config.yaml
model: "contrastive audio-text model"
encoder_num_experts: 4
encoder_subsampling: 4
encoder_kernel_size: 15
text_encoder_activation: "swiglu"
text_encoder_bias: "all"
max_precond_dim: 1536
Rows from block 2 of the audio encoder of a small contrastive audio-text model, named by matrix and row number. Rows with one number belong to one neuron. Each number is 500 + 25 x the weight over its row's rms, rounded and kept within 0 to 999. All counts start at 0. Numbers have three digits each. After the name is the row's rms in percent of the matrix's.
After each neuron's rows are labels from the 100 clips, of 14976, where the neuron reaches its highest value: "strongest on" is what is common among them. Only what is clearly more common there than usual is listed. The data: short read English sentences (LibriTTS-R).
# fc1: second MLP up (encoder.blocks.2.mlp.fc1.weight, 512x128), inputs 64-127
# fc2: second MLP down (encoder.blocks.2.mlp.fc2.weight, 128x512, transposed), outputs 64-127

fc1.157 086:469495490472507472465488498476504455504498490493481534469514481533500557471479548502482479466481496471476482499539517488494498485485517486462547486523497484495511528472491472493503524523480514
fc2.157 107:549505509489503525530508506497482538481515529492542485523486515490473511556547487473509530532495471512477514485485483498471515502491484500557509499482495480525491492515501555540511500532528494
strongest on: the word "and"

fc1.148 070:513512519484512449480475508528507423511494462507471498496481487485489531533475508472545499507466531499531531454517501503537487521532441478458521475501523480466505472472491506484538505516453469
fc2.148 089:510498545530473556489507494515482573461471494475520492519529508516495507442537485493479505499517442486481487504498471466468521483494564485523492491496494491498473567520519511500452505487536528
strongest on: the word "is"

fc1.50 090:493528510493500531471505501471539504476523544468535554490479505517516497462503484546489501485505484539471488532480494500486453493489565539505522507527502547471462511497517491504512472506510480
fc2.50 101:514505475491486475564490498533491498537478463527466466536489508464470545538494510470511510513533501504526495482516515553503564495506456493486518518492456514515537501493509494486521502567462461
strongest on: the word "she"

fc1.332 137:519523550478525499475475511455524465500500476508488535499505502456525517514465522521506511456522466485482517497463503448516516477541500512509516455518476467495519470470484501490533502555492444
fc2.332 112:464492444503453526523472502508477510507494519517503461498507470526488497505467479514471464466556522478460512530458492493466527489493504485518518475515512495499486505522501510497507482495556528
strongest on: the word "said"

fc1.426 093:525512515511501463482520469479499479502477504487509523506516500495472475538511485435529504526491498543508517498522473483564502493503494492534523529472475479533499509467542506515500493549547487
fc2.426 097:469504517519475517554464521503533508505510488508442476478477480485530534478463521566486509491500526479482502475514531489440509494517510506468513528511485492488521474515483476465505520469467500
strongest on: the word "to"

fc1.137 096:511507543502514467528503501499508524486493532502525541480476516539510538475510576496518446476515519478494503487456505485487451504476485529465509506519501498518532506496523495495521497488519521
fc2.137 106:520507494496473538482506522519506496489514460482477486554492477464529475533469455542500541494523463522468476517535506511504568496519505488505503497482503509452462500512499496495481500508468485
strongest on: the word "and"

fc1.66 113:494493483512515471568459499483499500508475463556518489449534498492500495516493498457515490477547499515484531476483534512426545470485481504473531529461526470524539523459468511490507463501518482
fc2.66 091:535502495501443533513481464474506533484514538480497517537517479534484469549464478533528513515503492482502512490476477467533466511503486533524494468489468537493479514524552498475508519508471537
strongest on: the word "i"; the word "my"

fc1.350 140:463482516511498519546521558530483483487505467524490479523472517538467503510503496488535540507475525537545505509480498428523500482466497508528474510541507468498466532509483528486451525463513526
fc2.350 099:518472485459509495472515525523501511499492473516489496538456487543517528488482490489480480495496534463501483534487459465510495498468513496502508478489449520533514499501534467529524503479459553
strongest on: the word "was"

fc1.158 161:465498523505466483506439524466458452478506490530526535485517500499470518495496534513484497512534532514508476507506503506484499464477505515482519537557480497440526497503504489486517480445479496
fc2.158 144:502462494528492514516500503485475450542473496505499515488477471525470503487539467495510515528461502511457469530454529496450497507521541481510478502462493504501517469546549496489561477525526475
strongest on: the word "i"

fc1.267 100:459512533489490494563514484502460491505499472514487435472521514516459473531525500486524483469525487517523516468469522489508517506533477474478489491466531424495477454493543472515533475502513508
fc2.267 080:510512470521499532455496501497554537465498532495510520523526528526506515507459483514484533484481524521450515536514466496440470521466517518519461484532502526520514516520485484438467524476492506
strongest on: the word "of"

fc1.191 127:497518523497515458472486537468496504520525504486501470522535494487476481510522469496519471487545469522487502505457492514479480455485480499503549510497530524510496490477530512529463470470517465
fc2.191 112:537490488516459545495444504473495537482493526519475507479551466543511517535482487511507515516536461517472485468510468542502487506526508524510470514517526513466525518456489491508500503538444552
strongest on: voice: female

fc1.92 092:502524536535477500469500564517534526492523525483524502486455518473500460452502458508499472500512519500521512509480492529475462483490534546493527499533507503501485501488499493493484516498525494
fc2.92 096:489517454450507495549506455502510471489463435528489501530545501527504515507487487479509537487508491515487492498516509485521549480508469479484501495503486554510508526508487483495528456526440504
strongest on: the word "she"

fc1.316 152:483498549508472498511498576480479509499465485552519495545506504520454472501478519513491517497487517514506501544511506480524507478481500500475495480531491473465483485547504484503472464503491538
fc2.316 118:453460497505509483494486514521518511492466491509486484518499437541483537500472475464507509502507533459514492530498506443489509455495488530518512518491461494544510476526559477494525486495505509
strongest on: the word "was"

fc1.28 084:475447528484504506501528512514499490466460504486483503463491487527532529494527550481439465432513485463518488490517538434516506507468485542475478513526489503507480483487524507526498506494505498
fc2.28 093:556522466512492490492480505506492509504521489506542543548475501494466466491523492527542542534499491541476508530496488553456526529492458465528497497472535507494515518535493495483494488517525520
strongest on: the word "i"

fc1.486 149:491421528488481477502481475453474500526500487501497495489521526455516467519487503458507546495534478510463486457542512537463538480486448507483495524467503497511493504441463474489498497535516518
fc2.486 123:516519495483508521503502503480504528491453523473516522510518498567480492524483470523496480507507509499485512529482483506488476495521523511522500506471438509470524520528525532422503480493483486
strongest on: the word "i"

fc1.231 098:480482507461491497502468453532508505532483511551542505483529507479539538466515515449533464480515523493493519488497512493446499513502503478496519494519520507493475495491486544495491474500581489
fc2.231 096:544513496530495501486514512454494513462503506468484521532470510562423460511466475524477524483484487508491497499501496491535499487519525523536509480485467495502539485536520475496473518504454493
strongest on: the word "said"

fc1.314 101:530490539491526490542544508475444522479505496497446501504490515505461477535485513513455536501491534500489519452476496487521527502503451536540487477494481521512497516521489464536496522492481488
fc2.314 123:482518488524457509461477510529543499505522501490530523515491472511527524451495523496558439481504462489508480492492522484497479534489510473491496518489511493508519491502524522476540490517528529
strongest on: the word "the"

fc1.449 139:507486544523495476519459474455433468484499527543523485458490489477488523471476533520493485524528504498536484477494468513472488488492481490480508541529488482443512500501503479489519518446469473
fc2.449 119:504505521485461510519480516485497467520472507479524524465455485506478495447529487504477482489500547511478453532434523550502514498467527468498480544465464493498515463538527518502557513521512448
strongest on: the word "my"

fc1.346 129:500519508443464500507507472497520498476523483547517487458515499491454484582508506511505478520491477456528550509508524505484503495458488499533504480470529474531485469452566533485482533491501474
fc2.346 109:486514532503482544470480485492477508513469514483516520538559480498474486537480491522481490507547531531510495487461468526498455531518523507502509479497446529507480544463498484474508508517479493
strongest on: the word "my"

fc1.452 081:514459494491547496515503480472462475483504513538515527507520523504528510517541537532511485409482483485463508480504525487522505478518504542498504511552519491534486483489502511494485461434529490
fc2.452 092:493521504496467483484497514497528559514467502459508507508490490512439467474458476503443514553535511523518467528495500515504498492502500483499502492493471496445495515511539462504511512536481489
strongest on: the word "i"

fc1.20 128:508506538517519502523535520477476500507465472524478537484458536544504481536509532449465506507507478501497511432461500484539500465469490517483529502469518453504538482528489456462476498482499524
fc2.20 093:474495459483477505473487504514512549496465505446493470478541480551503543506490472523499438527460491480488472502508545536452509556515488478502505486537488518529501510494483505539529509494468479
strongest on: the word "it"; the word "is"

fc1.120 101:516494512495505530512445467529494504507533436496480480483502529530490502491470529455528531525476470500523534463475501511504478497505500502492510490450488507530476530509493484491515489474498484
fc2.120 097:503531465514481503468531469508500513488488517475473538510528476507547491465522449533500482466515489469455475503486503454490506508504514485508513496534497487488518493505547500479498500455495551
strongest on: the word "of"

fc1.333 092:463467523470498467489474485521492487478458485524479472448497498486502511525489517488505493508462497442458540473539529454521519531504461527468476485519504481490518450483521506498504493504487495
fc2.333 097:520537483499508536488548518511497512494512506451539499557470500534459496477536521482517514475516483545504494575483476522445480490480498444546488493505519489491465541562500510486470500495539478
strongest on: the word "is"

fc1.309 094:466519501503494492477516514503536487516519533493499541443506531500520504490518474539528488477504494509459445512472503465485466501492501504515499468545501488488512467518527574489518454486499475
fc2.309 112:514511521506471538502493525474485504504480443501507435541486503500444489498497527482465502515519504518500531512527501560508536475528525498504488498481495524463491501487490436538475500508450469
strongest on: the word "she"

fc1.243 108:526490531496428515486506497529512514449510536462453544494473517511446525502476484488477544556516491504521517511523476507513513487492471517508482485503497530475443554548486476498492503534476477
fc2.243 091:429474466520540462504457475497470521501479455486492465526484526493553471498485498498557461477512512495458548484454542520517474510529507510519506499513515506518556494474489499512502514462505530
strongest on: the word "was"

fc1.482 136:530501485455501504523541470476522497473462487559494500504521536492533502512463516478454538487517522481488514519479509471512483506495544494479497484485483486526500442492498486491551454536524458
fc2.482 101:493490515489500499479463462508470531494518499487503490500434463534516510547466516535505481506524531472487499521486595492466530497512480500513489501524478515480499497490471499499512520523556537
strongest on: the word "said"; the word "she"

fc1.434 083:478478501492468551526489485499523477469506474519480520488504502545523517538513533537502508504463474502500469499482497532567488536504524502503516505474500534490494492513470474480537484510502496
fc2.434 099:536486465507510502468505488541477523518498524491515475501505516468488526443517465487479526499515513514482524479519505470439530469506504503524498491529518478529510518491524538487449477456475477
strongest on: the word "is"

fc1.467 123:537508500487443481519493470495535497505503500473488516520545484509525432525494472474547509456561459503533509528495521502477527467489513507502498495467533456505481495419498507499460482476525527
fc2.467 100:511478516480516533482466469482538497491540542541502495499505518543470513498459498535457468532472467508484514507499485525510515512539505481528480498517507533485540515486496499512504569506499518
strongest on: the word "i"

fc1.247 142:533487504485515518462478536480495496448506524472465520508516544481477511454465496498534482507509531510519494550568512542503523487466515499529488489501510503500504467514524487476475511468445529
fc2.247 108:451479493506508453492501504541495510490498486498492502493513524493510528536488473502536479552532481493461499503477526490508446513526483495540525468506466485485491556509519516479509518508493539
strongest on: the word "you"

fc1.503 133:489481496444487503492522483521491474486538542557565481456502494464488493571502462484522493504487452466536498473499513502498504487472470507519508494459512480512481473435542481466491531493489465
fc2.503 106:488500500496493547454495521461475514483488494467490483548525456512495477521467502539506482506538520475537483482478473519501458529517523540497490451515471526521506495500496482481496504500480529
strongest on: the word "my"

fc1.211 092:550506532492496489501479471453479476500518515481464542519550516501493524436474487550522530533458506489523509494536487564485506457479514529550466497513529542493513489502523448508471518520470514
fc2.211 095:447455465503497469512502503511516537507452458517513474465483510492490501557491507456503498504529534510452487517465535492507464504504493501476562492508463509522503518529508499508536496516524494
strongest on: text has "you"; the word "was"

fc1.315 081:534513528514524487487477469506460453506490544480484474518498472457485518516541485476570525503499516531518498463495506528500497516552452465472496489491505455513497469504509504495501490495496497
fc2.315 104:450516542521484512498492513474501553470500469487507556492531497520509488457483525490467456481490464474488496504494484484503495483464559507507516504523503515453523514528519517503470528504482531
strongest on: the word "he"

fc1.205 100:519504581504475468552465521484486507518547488482495500507463550524484533528465549500476494500473474495504505505494511508500505500446491547518490498481533506486454517486514550503508531490509487
fc2.205 107:519495424519524514454518507542518508504476505503479509476525481501527484482503442517468516481494525503468514492501526490493486492558509503506520454534503485483534516477483441491540462497440503
strongest on: voice: male; the word "said"

fc1.176 073:506510476487439498456530546486517514536491517479502522444465515501470530518485485496494513511542498502498471496511482484513470497523499474494517492463538484485487523517478507495480487536499453
fc2.176 093:508500490515535488533493485500484480458517468512486451521517492496550472520498503515499478489478506466461542477487526471548537500489496531519471499495496547492542478467471532542526484445498532
strongest on: voice: female

fc1.445 092:525460504451481500507508561526523517511500504477502444482511534515476545509477465480496479552518489480521521501458475465524492504508502493504473487470478505480500489476523527500547507523511523
fc2.445 096:508519512530500500493523476507483495460489470492461544531499496475496477449489515482515524438475502499453523475522511524484510506503462502502494507494526519554505525517475471494471479470515485
strongest on: the word "to"

fc1.93 094:468535509507466518522479511490510554503495521534503451487474531539486520495503475522525508496502486507503478537435500511501502554506541501549455473456513524510525465504498516498509486525517511
fc2.93 099:522485497488497503509507515534475466506519468502496533536548524470517499455482545459470514486514511500504538473534504465503524442519465480493541530524531491508484525511493513496486472473477480
strongest on: voice: male

fc1.54 132:561469513487469483499476534495479485456528521479470503502547522501516503488471554513524493516491497527477492518508498541454483508481498516514487510498482497520500533469554496480472542483487493
fc2.54 097:494504491455534523487496539525527524459502490477479525457474537509537519533500478496483454511532540489455479432477535502510528506504501471503481466519469512514513531500524539485523461505467550
strongest on: the word "the"

fc1.75 092:516517515449514514507521472503480518506503488474477467500516474525476487524475517498488510494511483493538542449489512506503549503487482494547505485505523506513479550504505483467495553494473495
fc2.75 095:482462472540471483448507518515507494479507528486485516492516502513521526477485482514521499510459519507479481486510500508505450543544488536506474474462490482531523517489495506525520500496519534
strongest on: voice: male