{"dataset": "short read English sentences (LibriTTS-R)", "encoder_norm": "rmsnorm", "encoder_qk_norm": false, "encoder_moe": "top_k", "encoder_expert_mlp_ratio": 1, "text_encoder_layers": 6, "text_encoder_head_dim": 16, "text_encoder_layer_scale_init": 1.0, "optimizer": "soap", "shampoo_beta": 0.95, "max_precond_dim": 1536, "one_sided": true, "cautious_weight_decay": true, "weight_decay": 0.2, "adamw_weight_decay_other_params": 0.05}
Rows from block 3 of the audio encoder of a small contrastive audio-text model, named by matrix and row number. Rows with one number within an expert belong to one neuron, the router's apart. Each number is 200 + 40 x the weight over its row's rms, rounded and kept within 0 to 999. All counts start at 0. After the name is the row's rms in percent of the matrix's.
Before each expert's rows are labels from the 100 clips, of 14976, where the router gives the expert most weight on average: "top examples" is what is common among them. Only what is clearly more common there than usual is listed. The data: short read English sentences (LibriTTS-R).
# router: router (encoder.blocks.3.mlp.router.weight, 4x128, trained with AdamW), inputs 0-127
# up: expert up (encoder.blocks.3.mlp.up, 4x128x128), inputs 0-127
# down: expert down (encoder.blocks.3.mlp.down, 4x128x128, transposed), outputs 0-127

# expert 1
top examples: voice: male
router.1,107,191,163,87,244,224,157,184,187,196,179,136,187,147,238,231,107,166,245,233,258,181,168,252,190,233,166,197,179,142,135,187,188,219,181,186,260,147,185,153,159,139,188,155,233,199,247,183,204,143,211,214,179,245,208,146,188,183,203,237,215,166,251,194,180,135,198,196,262,165,240,205,228,262,167,272,185,197,201,163,232,189,181,244,260,101,239,191,196,231,208,169,211,146,218,233,294,201,173,216,270,250,141,195,153,217,255,186,207,147,253,168,208,134,229,213,139,194,163,151,173,273,144,207,223,191,247,247,192
up.7,105,208,178,174,168,174,183,187,237,159,171,135,202,120,199,220,189,209,280,163,197,159,112,187,226,159,222,196,245,220,204,167,143,196,151,195,263,218,242,218,197,172,175,211,185,231,235,151,252,241,242,205,168,207,178,163,256,213,219,147,206,189,252,186,108,189,171,159,182,225,167,153,273,191,90,260,254,282,167,221,274,211,188,184,198,125,155,190,98,183,200,182,208,162,209,186,200,141,156,212,159,166,178,183,239,229,149,193,177,100,236,165,229,179,207,236,146,145,184,155,232,190,181,158,247,163,123,206,217
down.7,102,270,207,189,176,211,210,184,212,111,204,119,217,232,148,202,169,200,272,178,305,189,154,163,182,259,197,198,225,192,208,102,213,197,249,201,224,175,181,148,233,205,265,256,205,210,232,193,171,238,165,233,202,147,191,211,202,162,164,204,220,179,277,291,222,183,164,257,293,231,186,214,148,241,282,181,177,192,170,151,217,231,163,284,208,175,297,190,205,179,194,173,150,199,161,239,219,168,254,269,122,172,198,175,177,132,194,186,189,210,201,224,194,211,213,123,188,169,240,152,222,156,178,146,165,214,141,219,195
up.8,115,212,133,205,185,163,227,241,198,250,138,177,152,195,179,222,126,169,156,263,200,215,179,187,223,182,115,146,189,166,168,130,198,200,186,243,159,208,175,168,258,193,102,165,180,157,254,245,126,185,211,121,216,168,210,154,206,226,222,174,176,231,126,192,108,210,202,201,174,178,194,207,153,217,240,245,181,163,220,80,257,196,206,150,198,209,170,212,222,177,208,216,186,161,130,225,219,191,140,216,140,164,203,210,219,250,230,171,161,148,74,174,169,222,213,214,225,220,144,162,199,192,159,211,129,240,224,183,135
down.8,098,195,202,236,198,249,149,195,280,205,182,304,184,254,301,199,217,153,221,191,136,171,215,193,205,139,177,181,224,264,205,149,194,240,167,231,213,284,226,152,186,230,228,206,165,156,207,249,134,168,162,117,192,342,186,188,207,225,196,206,198,220,165,193,160,228,140,211,238,175,180,211,191,202,198,207,224,116,153,210,158,222,137,220,185,239,210,216,152,152,221,227,275,220,199,269,141,188,225,153,226,175,152,231,181,186,221,224,201,237,176,221,181,208,162,216,238,198,177,209,192,173,260,173,213,328,197,188,268
up.9,090,177,176,94,176,182,200,201,224,158,181,114,199,191,156,204,147,198,218,215,225,183,130,236,205,135,219,232,269,203,246,96,152,204,160,138,221,167,261,288,182,208,202,221,168,132,191,164,198,237,205,213,154,182,209,253,202,233,180,202,213,167,208,196,169,183,134,208,155,208,165,171,220,219,176,239,249,276,197,135,232,211,200,240,234,106,202,209,159,95,170,183,233,215,256,247,145,250,190,242,178,206,153,180,213,156,95,176,183,146,203,223,167,205,206,184,181,267,231,216,201,223,151,123,232,201,190,155,168
down.9,088,192,214,238,163,242,181,226,200,125,180,199,214,218,203,242,280,181,267,232,258,197,205,222,197,184,219,183,219,218,195,149,269,176,203,172,263,193,183,230,238,199,203,210,277,224,138,254,228,141,237,243,225,211,215,192,240,212,230,183,267,235,230,229,227,212,172,250,228,196,202,270,218,256,206,224,154,170,172,157,292,211,206,264,216,146,278,231,207,209,142,103,107,195,97,197,167,266,126,176,191,236,249,193,170,157,214,170,174,140,229,178,183,218,189,117,176,138,204,184,261,249,177,229,201,210,251,245,166

# expert 2
top examples: the word "to"; the word "of"
router.2,106,217,140,296,159,187,177,230,220,225,216,302,263,206,161,191,251,185,209,182,179,146,174,211,254,159,284,212,127,277,225,203,258,202,227,196,142,211,185,165,269,256,211,277,267,184,222,208,184,188,257,209,222,246,214,197,216,188,180,257,170,267,225,199,230,204,233,198,170,186,176,232,218,178,228,178,220,140,272,246,135,186,198,186,215,259,177,255,205,198,222,201,168,230,193,201,221,240,233,209,190,167,311,227,243,207,185,271,222,285,152,208,220,222,206,181,237,273,249,298,157,175,211,175,180,245,169,206,232
up.7,108,190,103,130,180,181,141,162,181,250,234,204,275,210,204,165,194,230,212,188,146,200,256,180,220,171,219,250,160,213,263,294,148,164,228,229,188,220,126,243,159,178,204,260,251,137,169,230,218,158,209,186,155,207,162,226,253,231,150,134,237,139,182,234,166,183,199,187,200,167,165,142,207,218,212,190,260,166,258,235,165,182,214,226,280,188,169,190,151,244,144,139,214,311,196,140,189,202,190,228,214,260,200,227,227,197,143,166,181,217,180,107,185,202,204,214,207,259,273,187,232,154,182,206,233,226,134,163,183
down.7,115,207,194,198,202,243,205,236,236,183,273,168,184,230,233,269,143,199,144,165,185,254,192,82,227,199,232,225,230,198,235,202,176,133,279,224,109,189,196,173,249,257,222,199,223,274,223,183,208,267,175,168,229,206,204,238,237,252,243,161,217,228,235,190,232,227,150,187,206,242,193,203,325,191,189,163,231,267,225,235,198,272,213,238,223,269,232,194,214,221,220,153,173,186,176,132,202,227,310,193,183,208,255,218,249,196,179,222,201,196,199,115,194,215,181,170,219,187,157,243,143,197,211,215,210,259,174,164,297
up.8,088,149,221,152,253,261,230,203,196,161,209,129,182,198,184,202,240,250,196,208,203,240,282,172,190,242,215,168,202,217,232,275,180,184,262,220,214,220,150,259,187,200,188,198,171,168,142,193,199,239,207,195,237,175,151,204,188,308,143,189,218,136,165,270,177,235,165,160,239,200,258,234,199,141,218,262,217,243,178,205,201,202,226,152,234,136,91,120,248,233,121,236,278,207,233,181,163,201,172,196,236,254,200,194,171,171,122,157,205,152,224,258,155,185,242,224,217,264,228,186,165,210,254,259,177,154,226,253,184
down.8,098,181,169,234,228,219,182,152,295,225,137,117,214,166,226,254,202,235,220,149,187,217,242,219,162,149,194,203,263,195,237,220,175,215,149,176,133,232,252,212,258,234,135,248,248,258,194,149,196,183,216,241,264,141,254,206,221,182,197,165,251,164,173,152,193,186,187,184,238,202,182,171,254,258,217,202,221,269,237,249,191,254,179,214,216,225,229,260,198,178,188,225,190,216,134,239,181,204,193,204,309,290,235,250,240,210,167,218,237,217,225,148,166,284,283,180,258,151,193,187,159,250,218,240,211,249,212,201,269
up.9,111,181,209,130,221,207,250,164,213,199,233,223,187,266,248,246,131,186,155,211,175,236,230,176,130,214,163,226,180,202,177,231,204,191,170,154,185,180,180,122,125,231,278,121,223,186,169,223,139,179,159,208,141,210,205,183,155,215,145,215,145,237,210,198,219,188,200,226,192,188,248,225,202,240,99,203,177,168,165,223,219,173,99,221,228,182,135,205,177,227,261,248,159,239,165,252,281,159,207,191,179,197,134,182,207,163,229,138,226,194,178,198,270,109,225,182,240,138,146,178,181,166,260,102,185,241,222,181,158
down.9,106,191,197,144,202,210,148,174,143,258,253,150,188,230,230,154,170,209,242,269,158,191,210,136,191,265,132,149,169,209,216,192,183,210,200,171,198,189,186,193,206,161,167,156,215,211,194,269,218,197,198,212,211,230,210,208,248,264,152,211,99,219,154,161,220,233,191,119,234,217,216,211,147,179,178,239,200,187,106,151,262,159,201,148,215,209,166,202,279,231,167,190,210,199,182,189,184,206,112,162,245,211,119,214,221,170,229,103,119,184,173,219,231,117,168,208,142,146,248,196,126,259,201,203,229,256,155,260,203

# expert 3
top examples: the word "i"
router.3,095,238,264,177,194,212,290,162,116,224,201,223,132,275,235,184,246,257,180,167,179,223,229,223,168,242,96,175,291,204,214,202,193,216,183,204,184,237,211,303,180,222,234,198,163,259,190,230,221,252,164,206,169,161,190,230,196,169,282,169,179,233,215,255,186,253,158,233,196,238,187,180,118,179,223,180,197,278,125,193,239,260,228,214,125,227,230,159,213,192,174,211,224,205,211,211,120,155,187,192,105,153,125,211,221,185,181,160,207,190,250,197,212,224,167,245,242,213,191,125,240,149,237,211,229,211,216,192,165
up.7,087,201,201,159,198,190,155,133,147,154,178,185,181,150,146,215,210,170,178,139,177,164,202,177,191,222,253,240,121,171,155,137,203,123,246,143,144,79,175,206,192,205,184,199,178,166,171,144,180,128,210,224,237,207,147,264,142,225,159,182,218,167,245,176,217,239,194,149,206,198,173,213,225,216,154,156,169,202,162,219,196,188,213,170,217,176,171,207,232,290,207,164,132,218,245,156,231,260,210,113,253,252,212,205,210,221,61,240,146,212,207,206,176,200,226,207,183,168,199,209,205,177,279,190,222,173,125,151,246
down.7,079,176,227,223,198,232,142,165,155,283,191,209,233,179,203,182,236,227,222,264,208,247,216,269,250,188,225,192,268,249,167,185,161,173,233,187,254,172,292,196,265,217,118,225,185,284,194,238,177,199,208,176,195,200,207,208,186,207,174,295,179,233,218,171,211,155,271,231,159,226,235,186,235,161,195,232,267,147,234,164,198,161,239,206,239,246,228,183,116,170,256,156,269,232,196,155,136,149,186,193,211,185,174,196,237,208,233,249,249,193,193,201,235,254,223,270,248,285,206,210,192,187,127,184,238,190,292,232,131
up.8,099,140,254,257,169,234,191,139,174,166,179,169,203,166,177,165,140,203,174,239,210,143,178,163,211,208,215,152,213,205,100,247,143,202,217,119,162,139,225,164,118,180,221,254,107,166,196,231,117,217,194,199,133,218,159,264,176,219,166,192,196,119,176,253,185,196,244,200,157,207,234,215,234,137,144,161,276,222,179,201,208,186,190,182,192,235,204,195,246,204,219,166,108,260,164,215,176,163,170,194,290,149,175,183,136,150,179,221,201,265,241,225,291,171,202,209,186,176,198,209,210,229,151,168,210,186,156,157,201
down.8,094,223,169,256,192,187,116,284,145,206,173,200,204,254,232,256,254,164,212,199,182,235,267,202,284,206,133,209,254,184,153,141,204,162,204,204,162,244,281,159,215,200,189,258,132,201,194,222,162,262,212,122,121,213,184,196,164,210,192,188,181,202,222,173,217,220,250,139,254,223,306,226,203,286,223,173,210,275,208,287,188,276,135,183,181,195,214,287,177,208,241,183,162,197,172,225,196,202,214,213,182,160,237,192,178,221,183,221,203,214,221,193,180,275,140,273,189,254,204,227,257,220,242,223,241,196,205,208,201
up.9,091,135,200,196,222,123,159,253,196,254,180,187,197,166,150,177,270,222,184,225,170,233,295,207,129,183,208,256,204,172,220,216,166,165,188,260,247,217,199,230,199,180,207,171,208,148,134,197,92,171,172,156,181,162,210,159,236,284,170,159,163,115,267,237,184,218,232,187,141,217,125,249,178,191,204,212,193,213,247,250,167,180,166,226,280,195,180,233,180,168,235,220,213,230,227,218,196,143,275,197,202,200,139,223,211,144,150,178,236,177,217,149,208,85,228,186,194,247,125,244,196,198,214,162,181,188,244,228,263
down.9,096,220,255,236,163,182,215,194,180,194,141,249,195,233,171,143,204,232,181,163,194,229,224,241,116,182,125,240,182,155,228,215,207,220,204,162,206,147,158,228,194,150,211,179,240,130,186,265,241,199,192,207,186,187,185,213,246,251,212,206,142,122,173,345,198,257,194,192,191,279,160,172,239,181,239,202,228,210,181,190,220,179,204,219,174,226,246,285,183,277,238,217,211,224,265,258,180,173,330,195,259,202,154,288,228,193,149,134,176,189,196,154,147,199,249,235,211,250,244,201,223,208,233,208,178,214,232,229,175